A small multi-label image tagger, trained from scratch.
Model: 3.28M parameters, 24-pixel images, arch convnext, norm layernorm, activation gelu, patch size [2, 2], layers 8, width 256.
Rows from block 4 of a small multi-label image tagger, named by matrix and row number. Rows with one number belong to one neuron. Each number is 50 + 10 x the weight over its row's rms, rounded and kept within 0 to 99. All counts start at 0. After the name is the row's rms in percent of the matrix's.
After each neuron's rows are labels from the 100 images, of 14848, where the neuron reaches its highest value: "responds to" is what is common among them. Only what is clearly more common there than usual is listed. The data: photos with spoken descriptions (Open Images, Localized Narratives). In brackets: how many of the 100.
# fc1: MLP up (model.blocks.4.mlp.fc1.weight, 768x256), inputs 0-85
# fc2: MLP down (model.blocks.4.mlp.fc2.weight, 256x768, transposed), outputs 0-85

fc1.394 101:50 29 40 48 78 62 46 57 47 52 49 54 55 41 56 47 73 44 65 62 52 50 51 38 60 25 55 52 47 70 54 34 67 38 39 52 60 64 55 45 67 52 44 42 44 26 49 59 62 47 60 59 50 49 56 56 38 46 54 46 57 52 63 62 47 47 47 34 38 53 33 54 26 33 56 56 51 42 52 63 43 32 58 50 57 62
fc2.394 101:71 54 29 46 52 57 57 43 54 46 49 47 52 62 65 48 47 72 46 67 24 40 39 37 46 63 63 51 57 50 53 60 54 60 45 50 45 42 60 41 51 61 65 41 57 59 52 58 73 45 43 55 49 59 67 64 39 47 71 45 54 30 54 45 54 48 54 39 51 28 47 55 35 33 48 55 57 58 55 60 42 47 37 58 39 41
responds to: text has "road" (25)

fc1.672 104:74 38 57 50 62 52 50 36 55 62 36 49 49 43 56 55 48 28 51 59 63 41 44 45 67 56 61 57 38 43 39 33 55 62 49 68 66 65 33 62 50 43 59 50 68 44 53 54 55 57 38 55 38 51 50 44 43 57 46 48 48 60 59 40 55 53 30 59 49 44 54 36 46 36 45 47 24 34 56 51 60 44 45 68 39 51
fc2.672 098:30 36 51 47 50 56 46 52 37 33 50 39 40 53 47 55 58 66 42 58 68 55 52 42 55 66 41 46 60 65 42 32 57 37 37 61 31 34 59 36 52 58 30 54 49 42 45 42 43 52 62 51 32 43 43 37 47 48 65 31 59 45 53 60 42 65 65 56 48 31 61 66 53 50 41 51 59 46 53 43 72 48 59 44 53 53
responds to: text has "water" (41); text has "buildings" (27)

fc1.734 110:55 41 43 42 49 49 46 47 44 46 50 48 53 47 46 67 55 62 46 48 52 58 50 62 57 52 68 45 52 70 60 49 38 42 64 64 51 44 21 52 49 38 44 46 40 54 56 59 42 56 46 57 62 61 50 23 45 45 59 56 41 37 55 46 46 52 44 48 29 42 67 41 40 56 52 51 36 62 48 44 73 44 45 45 44 44
fc2.734 118:54 47 42 49 42 58 52 52 60 46 53 43 57 20 64 34 38 46 46 55 53 60 44 43 68 50 61 34 46 57 51 50 46 49 44 53 42 37 52 71 49 61 45 37 61 46 42 46 31 49 47 35 44 60 47 37 38 56 53 49 38 43 44 52 64 63 54 38 53 44 51 66 64 61 39 55 66 33 50 45 64 55 58 38 45 51
responds to: text has "lights" (37)

fc1.538 104:56 40 56 45 57 67 56 32 65 47 41 36 55 42 45 41 63 34 42 46 53 49 52 64 45 54 47 66 47 71 46 51 49 70 54 70 56 61 47 58 54 69 60 34 49 48 46 50 57 46 55 53 53 43 45 40 60 38 54 39 42 53 60 42 41 55 49 39 44 44 58 52 29 54 57 46 57 40 48 50 44 51 44 67 59 44
fc2.538 103:45 45 65 51 50 52 49 27 49 24 60 54 51 41 64 38 66 59 53 63 45 54 56 48 55 53 54 32 60 43 34 56 42 38 53 77 52 54 40 64 54 52 28 41 50 53 38 52 60 55 57 45 45 47 38 52 36 40 49 36 70 43 33 41 54 52 61 60 51 54 47 59 53 34 43 45 47 36 50 35 44 36 46 46 54 59
responds to: text has "sky" (83); text has "trees" (76); text has "clouds" (34); text has "buildings" (28)

fc1.207 102:39 45 44 56 64 45 42 51 39 65 42 62 43 44 35 60 57 34 55 67 34 52 40 61 60 31 65 49 68 45 46 40 67 40 49 60 62 43 53 54 37 33 50 54 55 43 56 39 64 41 42 46 54 52 49 43 36 36 59 59 46 43 35 50 55 54 59 42 59 32 54 43 43 46 62 64 30 37 51 68 42 45 36 62 45 64
fc2.207 095:49 62 42 43 36 61 45 43 51 51 46 65 53 41 65 58 42 49 58 48 36 66 31 54 53 48 41 44 52 50 62 59 53 39 48 63 44 67 49 34 57 33 44 55 52 44 40 41 55 43 55 59 64 74 42 41 58 76 51 59 46 57 37 60 43 50 42 42 37 46 44 26 53 54 48 76 56 68 52 45 58 44 52 50 46 57
responds to: text has "sky" (55)

fc1.270 099:68 42 50 50 50 63 40 42 64 67 45 58 38 43 61 51 35 34 45 40 64 48 60 41 44 55 65 51 40 57 58 49 51 49 45 44 43 63 39 58 67 46 46 55 69 52 58 57 46 56 24 52 32 64 61 56 58 53 28 57 60 48 65 49 40 58 24 52 54 44 61 49 53 45 50 52 51 28 52 61 66 55 53 40 46 41
fc2.270 099:56 60 47 57 51 54 67 52 49 28 73 30 37 45 53 45 59 58 45 57 61 43 41 51 61 51 37 70 59 45 36 50 49 48 43 48 51 55 48 61 53 51 55 55 42 46 46 48 50 50 64 53 35 42 56 42 57 56 35 45 39 40 70 44 43 48 60 48 35 25 58 48 47 66 53 33 64 61 58 43 65 65 48 52 28 37
responds to: text has "water" (38); text has "buildings" (28)

fc1.219 101:42 46 47 49 56 53 46 48 56 41 67 52 53 33 65 55 51 33 69 56 62 44 49 55 56 48 51 54 47 53 66 50 61 44 74 52 44 51 40 54 52 53 28 47 42 35 43 68 61 52 56 54 58 40 66 43 78 56 46 52 36 24 69 61 47 81 39 58 37 55 58 38 39 51 50 38 31 52 57 64 51 45 36 52 44 43
fc2.219 092:48 59 48 46 61 52 56 42 58 53 49 54 51 45 42 43 43 33 56 58 61 38 60 54 65 44 47 45 59 51 43 39 59 51 56 22 70 40 58 66 34 45 42 39 49 41 64 43 43 59 55 59 63 58 52 32 42 45 41 59 19 51 29 55 38 60 45 44 44 59 50 37 51 57 45 52 34 36 39 52 43 48 52 41 44 48
responds to: text has "road" (29)

fc1.618 102:50 58 34 52 65 54 48 68 56 39 61 61 68 43 60 55 54 56 38 55 41 54 54 52 42 51 43 47 61 70 47 55 57 59 50 54 39 57 40 41 52 43 48 42 38 60 48 55 57 52 60 58 62 33 55 45 65 41 51 58 52 52 46 58 70 41 47 71 52 51 41 44 59 34 48 51 45 70 48 52 52 54 66 59 40 32
fc2.618 105:49 65 60 50 36 35 61 54 47 62 80 44 46 45 62 56 48 49 77 49 24 51 46 57 58 52 69 37 42 54 43 48 40 56 43 70 49 43 54 47 39 53 42 41 61 48 43 44 45 63 31 65 45 38 56 52 59 50 39 59 53 41 51 47 65 33 43 53 58 44 84 47 51 36 40 53 55 52 53 60 66 39 52 63 69 55
responds to: text has "road" (27)

fc1.182 102:45 45 54 43 57 68 62 52 50 61 46 60 46 40 53 68 45 61 56 49 31 52 52 73 42 32 76 38 58 63 56 49 38 46 53 52 54 56 33 50 46 54 47 62 54 48 61 40 58 31 36 48 61 68 59 39 58 40 62 52 66 22 44 51 50 60 62 59 72 46 50 43 32 56 42 48 45 54 52 30 65 47 55 60 48 54
fc2.182 106:27 50 53 38 43 49 36 42 44 65 55 63 52 38 48 47 46 50 48 50 59 58 53 39 59 53 56 34 43 51 34 54 52 55 36 57 30 56 42 49 43 47 45 54 49 61 37 40 32 43 66 41 47 56 61 53 47 56 55 60 58 66 35 46 45 38 59 43 41 39 45 59 46 61 48 67 54 44 66 42 60 53 64 61 31 60
responds to: text has "lights" (42)

fc1.296 097:47 40 67 47 54 60 41 28 56 37 54 36 42 43 59 41 48 66 67 71 50 59 43 35 50 60 31 32 55 43 51 52 47 51 40 66 32 51 49 57 24 35 51 45 46 57 51 48 46 49 50 46 58 53 52 36 63 49 41 52 57 50 47 56 48 50 55 43 59 57 44 34 65 35 36 43 59 51 47 44 43 50 41 48 60 52
fc2.296 102:50 65 71 36 42 28 65 65 37 41 69 40 57 61 69 58 50 49 48 67 52 43 48 51 38 30 57 67 52 37 40 59 49 42 53 45 46 54 46 60 33 35 57 48 47 52 34 55 49 35 56 64 43 41 55 59 42 43 42 43 40 43 59 40 64 54 59 50 57 52 54 56 50 56 63 45 48 39 36 56 48 40 61 56 47 50
responds to: text has "sky" (51)

fc1.659 104:41 55 54 68 63 56 53 51 43 50 63 43 50 45 66 69 48 34 58 48 51 48 49 51 55 53 43 45 35 52 51 51 57 23 53 64 59 44 41 47 45 45 37 72 59 45 52 47 69 34 40 30 48 43 49 57 59 58 64 34 42 39 61 44 43 66 43 55 39 45 56 39 41 50 30 62 49 48 43 47 56 48 48 78 32 44
fc2.659 115:59 66 42 70 50 40 47 38 64 41 50 47 50 52 29 47 54 45 50 35 52 47 32 53 47 42 42 42 56 58 43 37 59 34 51 58 56 36 47 56 56 33 43 54 61 65 71 42 45 46 68 44 39 46 29 44 43 45 55 58 48 44 46 63 48 58 34 41 68 31 48 62 49 50 41 49 58 41 59 59 45 27 48 47 35 49
responds to: text has "road" (31); text has "vehicles" (30)

fc1.335 106:69 54 58 65 49 66 44 45 69 41 38 50 42 53 43 47 47 71 42 57 39 39 43 49 52 49 49 21 44 40 54 52 41 48 47 63 57 45 43 48 38 59 59 42 46 46 57 59 55 51 45 48 37 64 54 34 55 47 41 64 62 55 47 40 42 51 51 40 49 53 57 40 50 40 49 45 42 60 48 50 62 43 57 55 60 52
fc2.335 120:58 44 47 40 38 54 47 57 61 45 65 58 63 39 61 39 29 37 58 60 53 53 30 70 45 56 76 39 45 68 58 72 59 48 39 43 55 34 45 58 54 46 46 45 63 56 51 34 54 56 49 41 50 52 48 42 40 51 51 48 46 59 41 47 48 52 57 53 57 39 44 50 40 50 38 57 63 32 48 43 55 51 51 57 38 60
responds to: text has "lights" (31)

fc1.42 103:59 39 64 74 50 60 53 44 40 49 51 68 55 43 67 49 50 42 52 50 31 55 59 48 43 56 69 67 48 47 57 48 52 25 50 45 45 47 48 39 43 49 58 65 52 49 41 52 50 48 53 49 52 45 45 31 58 46 57 34 36 42 58 40 36 57 49 57 28 48 46 54 34 60 57 70 29 39 42 57 60 42 35 56 62 62
fc2.42 095:62 41 51 39 65 57 41 42 70 44 61 65 30 46 42 58 53 39 43 45 55 33 53 53 58 47 36 44 52 55 44 51 46 37 36 73 57 52 64 44 48 59 58 43 59 32 38 33 45 52 59 29 60 43 35 56 46 54 37 36 52 49 48 44 40 37 39 40 49 55 75 44 41 62 41 50 48 39 40 47 56 41 48 44 55 50
responds to: text has "lights" (32)

fc1.449 101:56 55 54 45 75 83 55 49 58 65 45 50 45 60 59 47 46 53 38 55 52 40 46 30 58 52 54 35 37 49 45 47 43 65 63 54 52 61 60 64 41 34 60 36 42 55 54 49 43 52 49 56 32 44 47 54 40 45 33 34 42 60 44 55 49 45 55 27 45 41 59 41 33 39 55 47 31 46 48 50 31 36 50 60 61 48
fc2.449 100:41 48 28 37 39 46 44 49 68 38 65 67 46 41 63 65 31 39 58 55 67 39 43 63 66 38 70 41 49 52 36 60 63 42 50 62 65 45 56 59 53 42 65 45 48 52 48 49 54 55 59 41 54 46 38 49 32 44 49 45 51 59 40 45 57 42 40 42 44 66 48 47 49 57 53 46 67 33 54 53 51 36 54 53 43 47
responds to: text has "lights" (35)

fc1.721 105:68 48 45 47 44 48 64 43 34 40 71 58 53 41 47 51 51 55 38 46 33 46 48 33 41 38 60 57 46 42 46 52 48 46 52 54 59 47 51 57 45 41 58 41 43 46 46 53 49 50 50 42 42 68 40 54 55 36 51 57 36 75 63 57 47 44 49 61 49 57 55 68 30 51 43 67 51 52 54 61 51 42 49 55 68 55
fc2.721 109:43 33 65 63 45 52 41 34 53 65 42 56 48 52 49 47 32 50 49 33 67 52 48 48 58 40 45 48 37 72 50 53 73 63 43 48 48 37 61 62 36 52 49 56 40 42 43 55 59 50 67 50 42 65 56 34 43 37 45 54 44 68 55 29 36 36 44 48 48 48 59 62 58 52 48 60 36 37 39 36 41 52 43 45 57 35
responds to: text has "lights" (31)

fc1.433 104:45 62 65 60 60 57 39 58 32 47 52 58 49 56 59 60 55 56 65 47 43 53 51 62 49 43 38 42 49 59 47 48 52 39 51 44 47 61 56 48 55 40 32 47 74 36 42 71 43 39 46 29 52 56 53 53 64 38 48 53 54 40 40 79 54 74 38 52 45 52 49 52 46 54 47 60 60 50 58 52 39 54 52 56 25 55
fc2.433 095:52 26 78 59 50 29 51 48 60 35 70 40 56 55 37 59 42 56 55 23 51 42 32 54 42 42 26 54 57 40 55 42 66 51 55 60 35 52 46 61 56 53 32 53 42 59 47 60 43 28 41 45 56 53 35 43 62 58 45 50 58 46 48 60 40 45 49 54 50 37 54 55 49 60 53 27 58 43 56 56 48 52 56 47 50 40
responds to: text has "road" (29)

fc1.184 102:47 48 69 62 54 60 37 42 50 70 51 42 51 49 51 54 44 35 33 58 44 61 32 53 53 42 53 40 43 53 50 43 55 43 63 69 48 51 39 50 43 54 59 65 59 35 51 51 60 55 44 36 42 40 38 43 49 44 60 43 43 38 77 30 54 52 49 49 37 43 46 51 38 60 53 53 51 52 61 53 65 42 42 69 52 32
fc2.184 107:65 57 45 62 49 29 59 50 51 71 55 50 56 65 43 51 58 55 57 57 41 48 46 48 51 47 49 41 56 63 51 44 63 45 47 53 37 39 63 63 42 38 34 60 48 53 54 63 56 57 50 49 26 45 49 56 36 45 44 60 45 42 66 65 29 25 46 41 71 41 56 57 57 42 42 47 56 68 66 51 54 29 51 62 47 38
responds to: text has "road" (52); text has "buildings" (27)