Weights of a small multi-label image tagger.
Model: 24-pixel images, arch convnext, activation gelu, layers 8.
Rows from block 3 of a small multi-label image tagger, named by matrix and row number. Rows with one number belong to one neuron. Each number is 200 + 40 x the weight over its row's rms, rounded and kept within 0 to 999. All counts start at 0. After the name is the row's rms in percent of the matrix's.
After each neuron's rows are labels from the 100 images, of 14848, where the neuron reaches its highest value: "responds to" is what is common among them; "patch colour" is the nearest of a few named colours to the mean colour under the peak. Only what is clearly more common there than usual is listed. The data: photos with spoken descriptions (Open Images, Localized Narratives). In brackets: how many of the 100, against the usual share in percent.
# fc1: MLP up (model.blocks.3.mlp.fc1.weight, 768x256), inputs 128-255
# fc2: MLP down (model.blocks.3.mlp.fc2.weight, 256x768, transposed), outputs 128-255

fc1.738,103,233,205,141,240,197,241,218,187,161,204,201,135,181,179,214,256,223,195,218,201,173,206,260,166,151,222,176,209,194,222,226,226,261,187,178,203,218,249,261,191,210,210,166,306,226,183,219,202,198,160,217,74,185,306,175,202,214,227,203,195,198,213,196,198,168,167,231,246,166,273,213,214,215,157,133,135,148,245,159,173,175,208,238,148,246,120,254,214,156,217,71,266,244,174,234,150,227,275,183,165,232,192,242,231,186,269,181,227,231,149,169,177,262,195,225,237,192,210,196,191,201,257,187,226,185,199,244,221
fc2.738,109,196,185,215,251,164,139,196,248,247,128,195,238,220,235,292,202,207,207,174,151,234,207,155,180,133,162,258,187,184,162,227,236,160,227,241,165,201,201,201,210,222,161,179,247,204,217,179,175,181,167,110,113,177,194,128,175,147,232,151,232,163,174,217,208,187,192,175,237,161,260,227,302,192,181,239,214,134,237,199,265,232,192,201,165,141,224,183,170,206,186,277,233,203,229,207,181,215,252,163,205,171,157,239,203,212,242,190,263,261,140,234,196,175,201,197,211,208,111,169,184,166,240,275,290,259,181,254,104
responds to: text has "text" (25 vs 6.4)
patch colour: white (45 vs 7.1); pink (29 vs 9.7)

fc1.190,106,196,150,169,170,174,275,212,223,166,191,228,221,151,241,175,157,278,326,216,183,195,237,200,200,215,298,180,204,201,189,157,152,223,213,168,187,226,122,186,215,208,181,265,269,268,224,185,275,222,232,228,215,165,153,281,204,170,200,168,174,203,298,190,190,233,195,218,156,154,206,223,178,213,236,145,221,227,213,121,190,211,183,180,260,164,176,145,209,213,173,209,152,205,193,301,117,242,161,128,138,258,188,235,293,186,225,232,207,141,189,245,182,195,219,147,158,195,215,195,217,172,203,207,227,128,203,248,169
fc2.190,099,296,130,151,133,139,184,203,216,222,127,203,194,234,185,172,181,164,258,244,229,218,190,277,212,204,202,136,241,234,151,142,216,162,245,128,168,175,215,205,203,201,174,270,203,153,266,207,202,223,189,148,115,210,194,162,237,145,136,209,300,200,215,191,184,177,193,164,160,216,139,163,217,203,191,178,163,180,171,169,220,216,169,209,268,168,202,170,235,190,196,164,220,160,153,110,170,209,119,237,214,220,136,206,178,247,191,221,158,253,255,145,131,227,275,185,141,155,133,203,205,192,237,156,110,256,183,150,226
responds to: text has "trees" (60 vs 28.1); text has "grass" (33 vs 10); text has "plants" (29 vs 10.3)
patch colour: grey (65 vs 33.1)

fc1.638,104,212,240,262,205,174,198,295,233,208,167,194,239,172,223,227,183,164,223,192,155,129,223,239,212,188,181,209,206,170,201,223,184,200,202,177,126,171,236,226,186,213,162,187,180,172,141,240,178,211,175,147,148,165,200,278,103,208,244,150,272,194,174,168,222,157,202,127,218,106,184,183,188,181,156,245,261,160,292,235,226,240,221,237,236,229,181,193,157,234,173,237,288,232,187,159,155,232,234,180,203,288,190,238,257,221,127,200,128,198,212,174,178,182,156,190,215,108,195,162,185,224,174,193,146,155,151,185,274
fc2.638,102,111,198,113,183,212,203,328,212,180,207,219,157,176,257,177,183,174,140,220,187,235,216,237,188,244,146,276,181,238,250,249,206,246,173,167,177,165,160,155,206,254,215,222,236,172,194,215,222,162,255,229,210,146,178,241,188,162,209,229,189,175,139,170,231,257,141,245,183,141,222,201,169,204,167,177,323,196,165,211,166,233,194,215,172,238,192,199,205,188,159,241,217,216,284,232,187,220,153,163,185,241,275,122,182,208,235,210,141,215,171,153,216,215,232,196,303,193,140,242,208,196,173,135,203,175,188,197,283
responds to: text has "lights" (32 vs 7.7)
patch colour: black (38 vs 15.1)

fc1.400,105,228,205,144,218,207,210,135,220,229,165,145,220,196,229,184,207,244,166,224,189,194,143,216,169,128,208,208,143,230,167,166,148,263,183,153,140,195,192,197,183,251,204,245,201,217,223,146,196,233,193,162,237,202,198,243,193,140,201,238,175,255,205,205,283,199,193,279,211,207,166,202,221,129,209,185,222,219,291,231,258,319,205,192,215,201,184,165,224,224,141,203,236,174,234,185,92,191,223,159,194,260,188,172,226,231,197,162,176,174,245,242,247,237,196,227,254,195,158,224,155,212,176,232,200,244,184,241,240
fc2.400,101,207,168,188,193,123,213,115,146,245,103,286,180,255,203,173,168,136,200,176,207,162,227,139,212,231,170,194,159,212,148,220,152,214,192,235,172,235,178,198,276,258,186,209,254,197,208,112,170,245,175,183,214,133,142,218,189,289,199,199,217,159,244,214,186,264,179,242,207,208,198,259,246,226,232,151,242,242,221,245,179,188,194,233,170,194,240,172,172,201,158,233,245,285,164,176,248,220,137,205,145,189,224,242,212,170,253,181,259,189,172,185,157,233,268,144,228,249,254,128,174,252,221,153,182,179,172,311,150
responds to: text has "people" (45 vs 21.5)
patch colour: black (68 vs 15.1)

fc1.58,100,305,258,157,263,155,194,232,220,197,176,135,210,150,165,174,185,206,235,227,111,144,241,227,166,177,165,207,224,174,193,181,265,235,216,263,198,215,170,196,186,197,168,204,189,184,211,179,223,204,207,165,205,231,257,189,165,198,287,189,283,145,154,178,247,169,218,175,213,185,258,211,115,137,190,132,287,215,229,89,189,210,211,174,213,135,160,198,186,189,186,208,222,174,211,160,69,219,206,216,152,240,192,205,308,161,120,129,214,235,247,208,190,204,192,232,168,185,264,222,225,198,136,202,202,201,181,144,256
fc2.58,104,173,252,180,262,195,231,196,244,267,157,144,226,163,215,168,208,189,203,176,209,206,179,157,233,227,139,199,236,190,179,174,287,234,256,210,130,178,136,204,196,168,227,288,178,218,149,177,279,224,224,219,233,171,219,180,219,311,246,146,160,204,196,189,125,173,125,206,153,254,218,204,249,133,182,227,245,192,242,181,265,187,193,224,155,105,176,216,168,221,166,208,180,269,267,295,226,231,156,236,229,149,200,224,242,144,162,222,207,163,189,210,148,155,223,228,234,285,215,215,126,249,165,291,204,219,112,171,193
responds to: text has "trees" (77 vs 28.1); text has "plants" (29 vs 10.3)
patch colour: black (53 vs 15.1)

fc1.392,092,257,227,140,251,190,210,160,203,174,184,113,180,215,159,194,199,214,204,190,157,187,200,230,202,153,166,204,142,213,183,175,236,256,113,200,194,225,208,225,215,190,211,229,215,250,216,173,204,257,197,201,189,236,176,216,204,179,197,206,278,237,222,207,250,211,221,222,176,284,222,171,219,165,152,183,193,193,273,206,266,248,258,221,196,220,150,177,201,167,205,165,247,240,161,178,117,184,216,167,228,238,186,189,271,241,185,192,217,235,232,248,198,294,201,158,234,175,206,213,136,231,245,270,210,182,189,145,180
fc2.392,100,240,191,218,169,118,237,122,137,201,178,236,133,247,194,221,171,208,229,237,225,179,205,211,248,183,191,145,162,155,154,240,188,190,202,199,186,164,253,220,167,218,203,181,203,177,256,70,180,200,173,171,160,210,236,168,222,263,313,233,201,216,209,227,248,237,192,219,196,149,149,191,231,268,181,208,201,176,200,148,228,158,187,203,169,206,172,252,206,156,168,241,280,302,231,200,276,120,177,160,186,223,240,209,218,171,190,222,289,244,136,173,177,245,244,190,206,247,253,205,279,174,207,170,197,163,184,195,166
responds to: text has "people" (47 vs 21.5)
patch colour: brown (64 vs 30.4)

fc1.379,101,202,242,193,175,250,178,256,241,212,183,198,208,127,211,168,196,194,199,261,133,172,228,210,231,196,157,152,215,180,247,159,236,277,113,189,220,221,206,190,204,231,219,225,242,219,162,143,289,203,172,167,177,194,221,207,114,172,156,208,217,174,201,155,215,224,176,184,130,126,165,201,212,229,236,209,254,167,301,187,204,228,185,192,186,279,135,200,257,282,229,223,192,299,162,214,197,187,188,170,177,183,246,175,202,175,236,152,240,219,281,233,246,219,283,176,170,188,242,199,242,103,234,158,179,256,209,216,272
fc2.379,097,178,174,176,221,269,231,201,161,206,195,287,219,151,159,220,154,231,126,152,223,229,154,179,214,211,140,159,171,220,151,204,215,228,254,191,192,147,206,231,170,121,224,172,205,213,224,189,253,208,158,251,232,183,206,215,177,129,214,231,125,225,237,206,252,177,214,195,131,216,240,145,233,225,206,188,207,236,235,191,179,207,197,208,201,215,161,361,217,139,210,164,194,201,228,223,179,180,147,251,135,251,260,185,247,154,281,249,234,203,233,226,152,211,279,142,264,166,206,191,232,216,187,204,223,131,178,237,133
responds to: text has "wearing" (29 vs 12.2); text has "man" (28 vs 11.8)
patch colour: white (31 vs 7.1); pink (27 vs 9.7)

fc1.176,104,253,269,103,221,210,229,243,226,216,128,165,210,234,202,213,147,191,213,217,53,191,278,224,148,174,205,191,273,146,182,202,165,205,184,208,149,200,192,181,138,230,248,153,178,204,226,263,229,217,183,169,190,197,248,193,165,234,239,208,296,167,207,179,210,222,234,171,169,144,206,171,153,150,172,177,203,231,205,164,251,172,230,181,276,198,229,209,138,203,183,132,227,262,177,243,207,218,215,165,175,244,202,192,306,169,108,141,240,191,204,202,209,225,203,198,149,197,219,230,139,190,194,188,195,200,103,188,174
fc2.176,110,141,166,258,253,166,190,163,190,188,186,245,245,256,159,207,216,205,172,130,213,202,189,185,238,120,169,192,156,129,163,202,145,191,199,219,182,261,183,146,171,197,195,297,245,234,180,242,183,205,222,247,254,243,251,184,196,206,194,217,130,222,165,209,216,169,199,190,121,187,201,218,200,206,170,182,236,169,223,186,232,203,225,170,103,268,192,221,186,193,159,176,188,276,168,185,159,219,144,209,153,85,237,197,296,220,200,245,162,162,250,192,262,223,208,236,147,224,258,263,182,177,197,192,201,261,149,169,286
responds to: text has "trees" (86 vs 28.1); text has "plants" (34 vs 10.3); text has "grass" (33 vs 10)
patch colour: brown (70 vs 30.4)

fc1.273,103,281,156,263,140,155,235,179,196,195,214,179,217,126,259,197,201,219,168,215,181,146,233,195,179,185,298,188,193,181,239,196,166,316,202,192,141,237,206,174,157,227,206,283,179,293,142,214,224,198,176,214,236,180,185,177,231,186,203,214,263,217,250,259,260,212,204,193,175,193,225,195,149,222,239,227,202,206,177,199,244,330,157,163,239,197,264,143,189,222,176,204,214,253,143,250,168,197,160,171,265,241,222,166,163,233,129,187,250,223,233,226,197,169,215,158,256,198,224,172,173,216,267,235,264,236,181,237,274
fc2.273,095,278,191,226,234,221,232,176,184,147,156,245,173,203,192,219,176,178,143,246,202,247,217,119,217,159,223,183,139,184,242,239,262,227,194,175,173,210,178,153,231,190,179,183,210,202,253,150,199,187,213,200,256,170,150,177,211,179,265,217,241,221,208,216,196,179,231,165,137,183,197,235,227,187,156,295,172,168,239,252,197,251,208,259,137,229,205,199,226,270,190,206,256,293,214,204,253,216,229,148,141,209,206,171,140,105,288,242,182,179,223,120,202,215,244,188,251,162,251,191,212,185,235,160,276,181,202,214,183
responds to: text has "people" (47 vs 21.5)
patch colour: black (35 vs 15.1)

fc1.131,097,198,198,248,191,165,191,230,235,254,217,188,203,262,247,195,159,293,309,221,181,192,111,180,193,204,234,169,234,204,141,229,255,192,187,216,144,65,179,171,192,180,207,230,170,302,192,178,174,244,182,148,159,197,200,151,243,213,204,212,181,196,189,191,184,226,158,151,197,182,223,195,181,228,213,177,137,142,197,168,223,179,198,165,223,183,225,232,246,150,215,217,252,185,212,186,204,168,157,248,231,305,193,289,241,190,211,227,184,193,253,195,203,283,152,212,210,184,239,209,236,183,159,197,169,157,287,206,158
fc2.131,094,172,179,211,208,244,177,186,167,206,226,215,269,208,289,162,164,230,273,231,160,159,233,177,175,226,182,213,221,150,235,251,106,210,175,237,199,195,167,149,171,146,162,156,139,216,55,188,176,171,250,179,154,226,221,207,171,200,144,190,132,169,181,249,214,223,145,233,188,257,269,180,154,146,176,215,289,211,200,196,199,191,234,204,232,262,170,262,160,207,153,157,206,201,149,185,225,250,221,209,206,162,246,187,223,179,277,157,184,197,231,203,278,249,124,174,186,281,212,200,133,233,160,231,220,166,171,228,173
responds to: text has "wearing" (31 vs 12.2)
patch colour: grey (65 vs 33.1)

fc1.252,097,304,254,177,237,174,187,234,288,252,142,153,207,198,212,126,158,184,195,260,122,173,193,234,139,160,187,227,233,191,201,159,226,217,209,246,116,199,183,233,183,224,200,167,162,197,175,238,211,196,164,139,217,172,220,215,179,154,208,170,313,202,195,188,176,191,257,170,173,211,194,164,149,159,197,212,277,237,258,131,180,245,182,187,220,191,188,190,185,258,193,223,205,165,224,225,164,181,207,173,164,231,211,184,275,294,131,137,223,211,259,215,162,194,215,216,201,196,230,259,212,185,154,240,199,243,125,188,255
fc2.252,106,176,222,170,269,187,243,148,182,255,190,177,178,173,199,192,180,165,202,137,192,223,199,141,254,223,182,200,193,187,151,148,219,210,218,208,156,192,115,168,222,246,169,246,208,220,151,183,204,176,258,173,249,239,192,93,207,328,220,203,171,174,185,181,113,206,181,268,189,220,248,206,195,165,181,184,231,198,281,190,198,135,194,243,202,137,161,199,224,230,130,196,235,259,188,248,197,209,128,247,202,190,280,185,258,157,154,250,204,235,165,198,202,173,247,187,221,280,151,198,168,227,179,158,216,198,128,205,173
responds to: text has "trees" (65 vs 28.1)
patch colour: black (51 vs 15.1)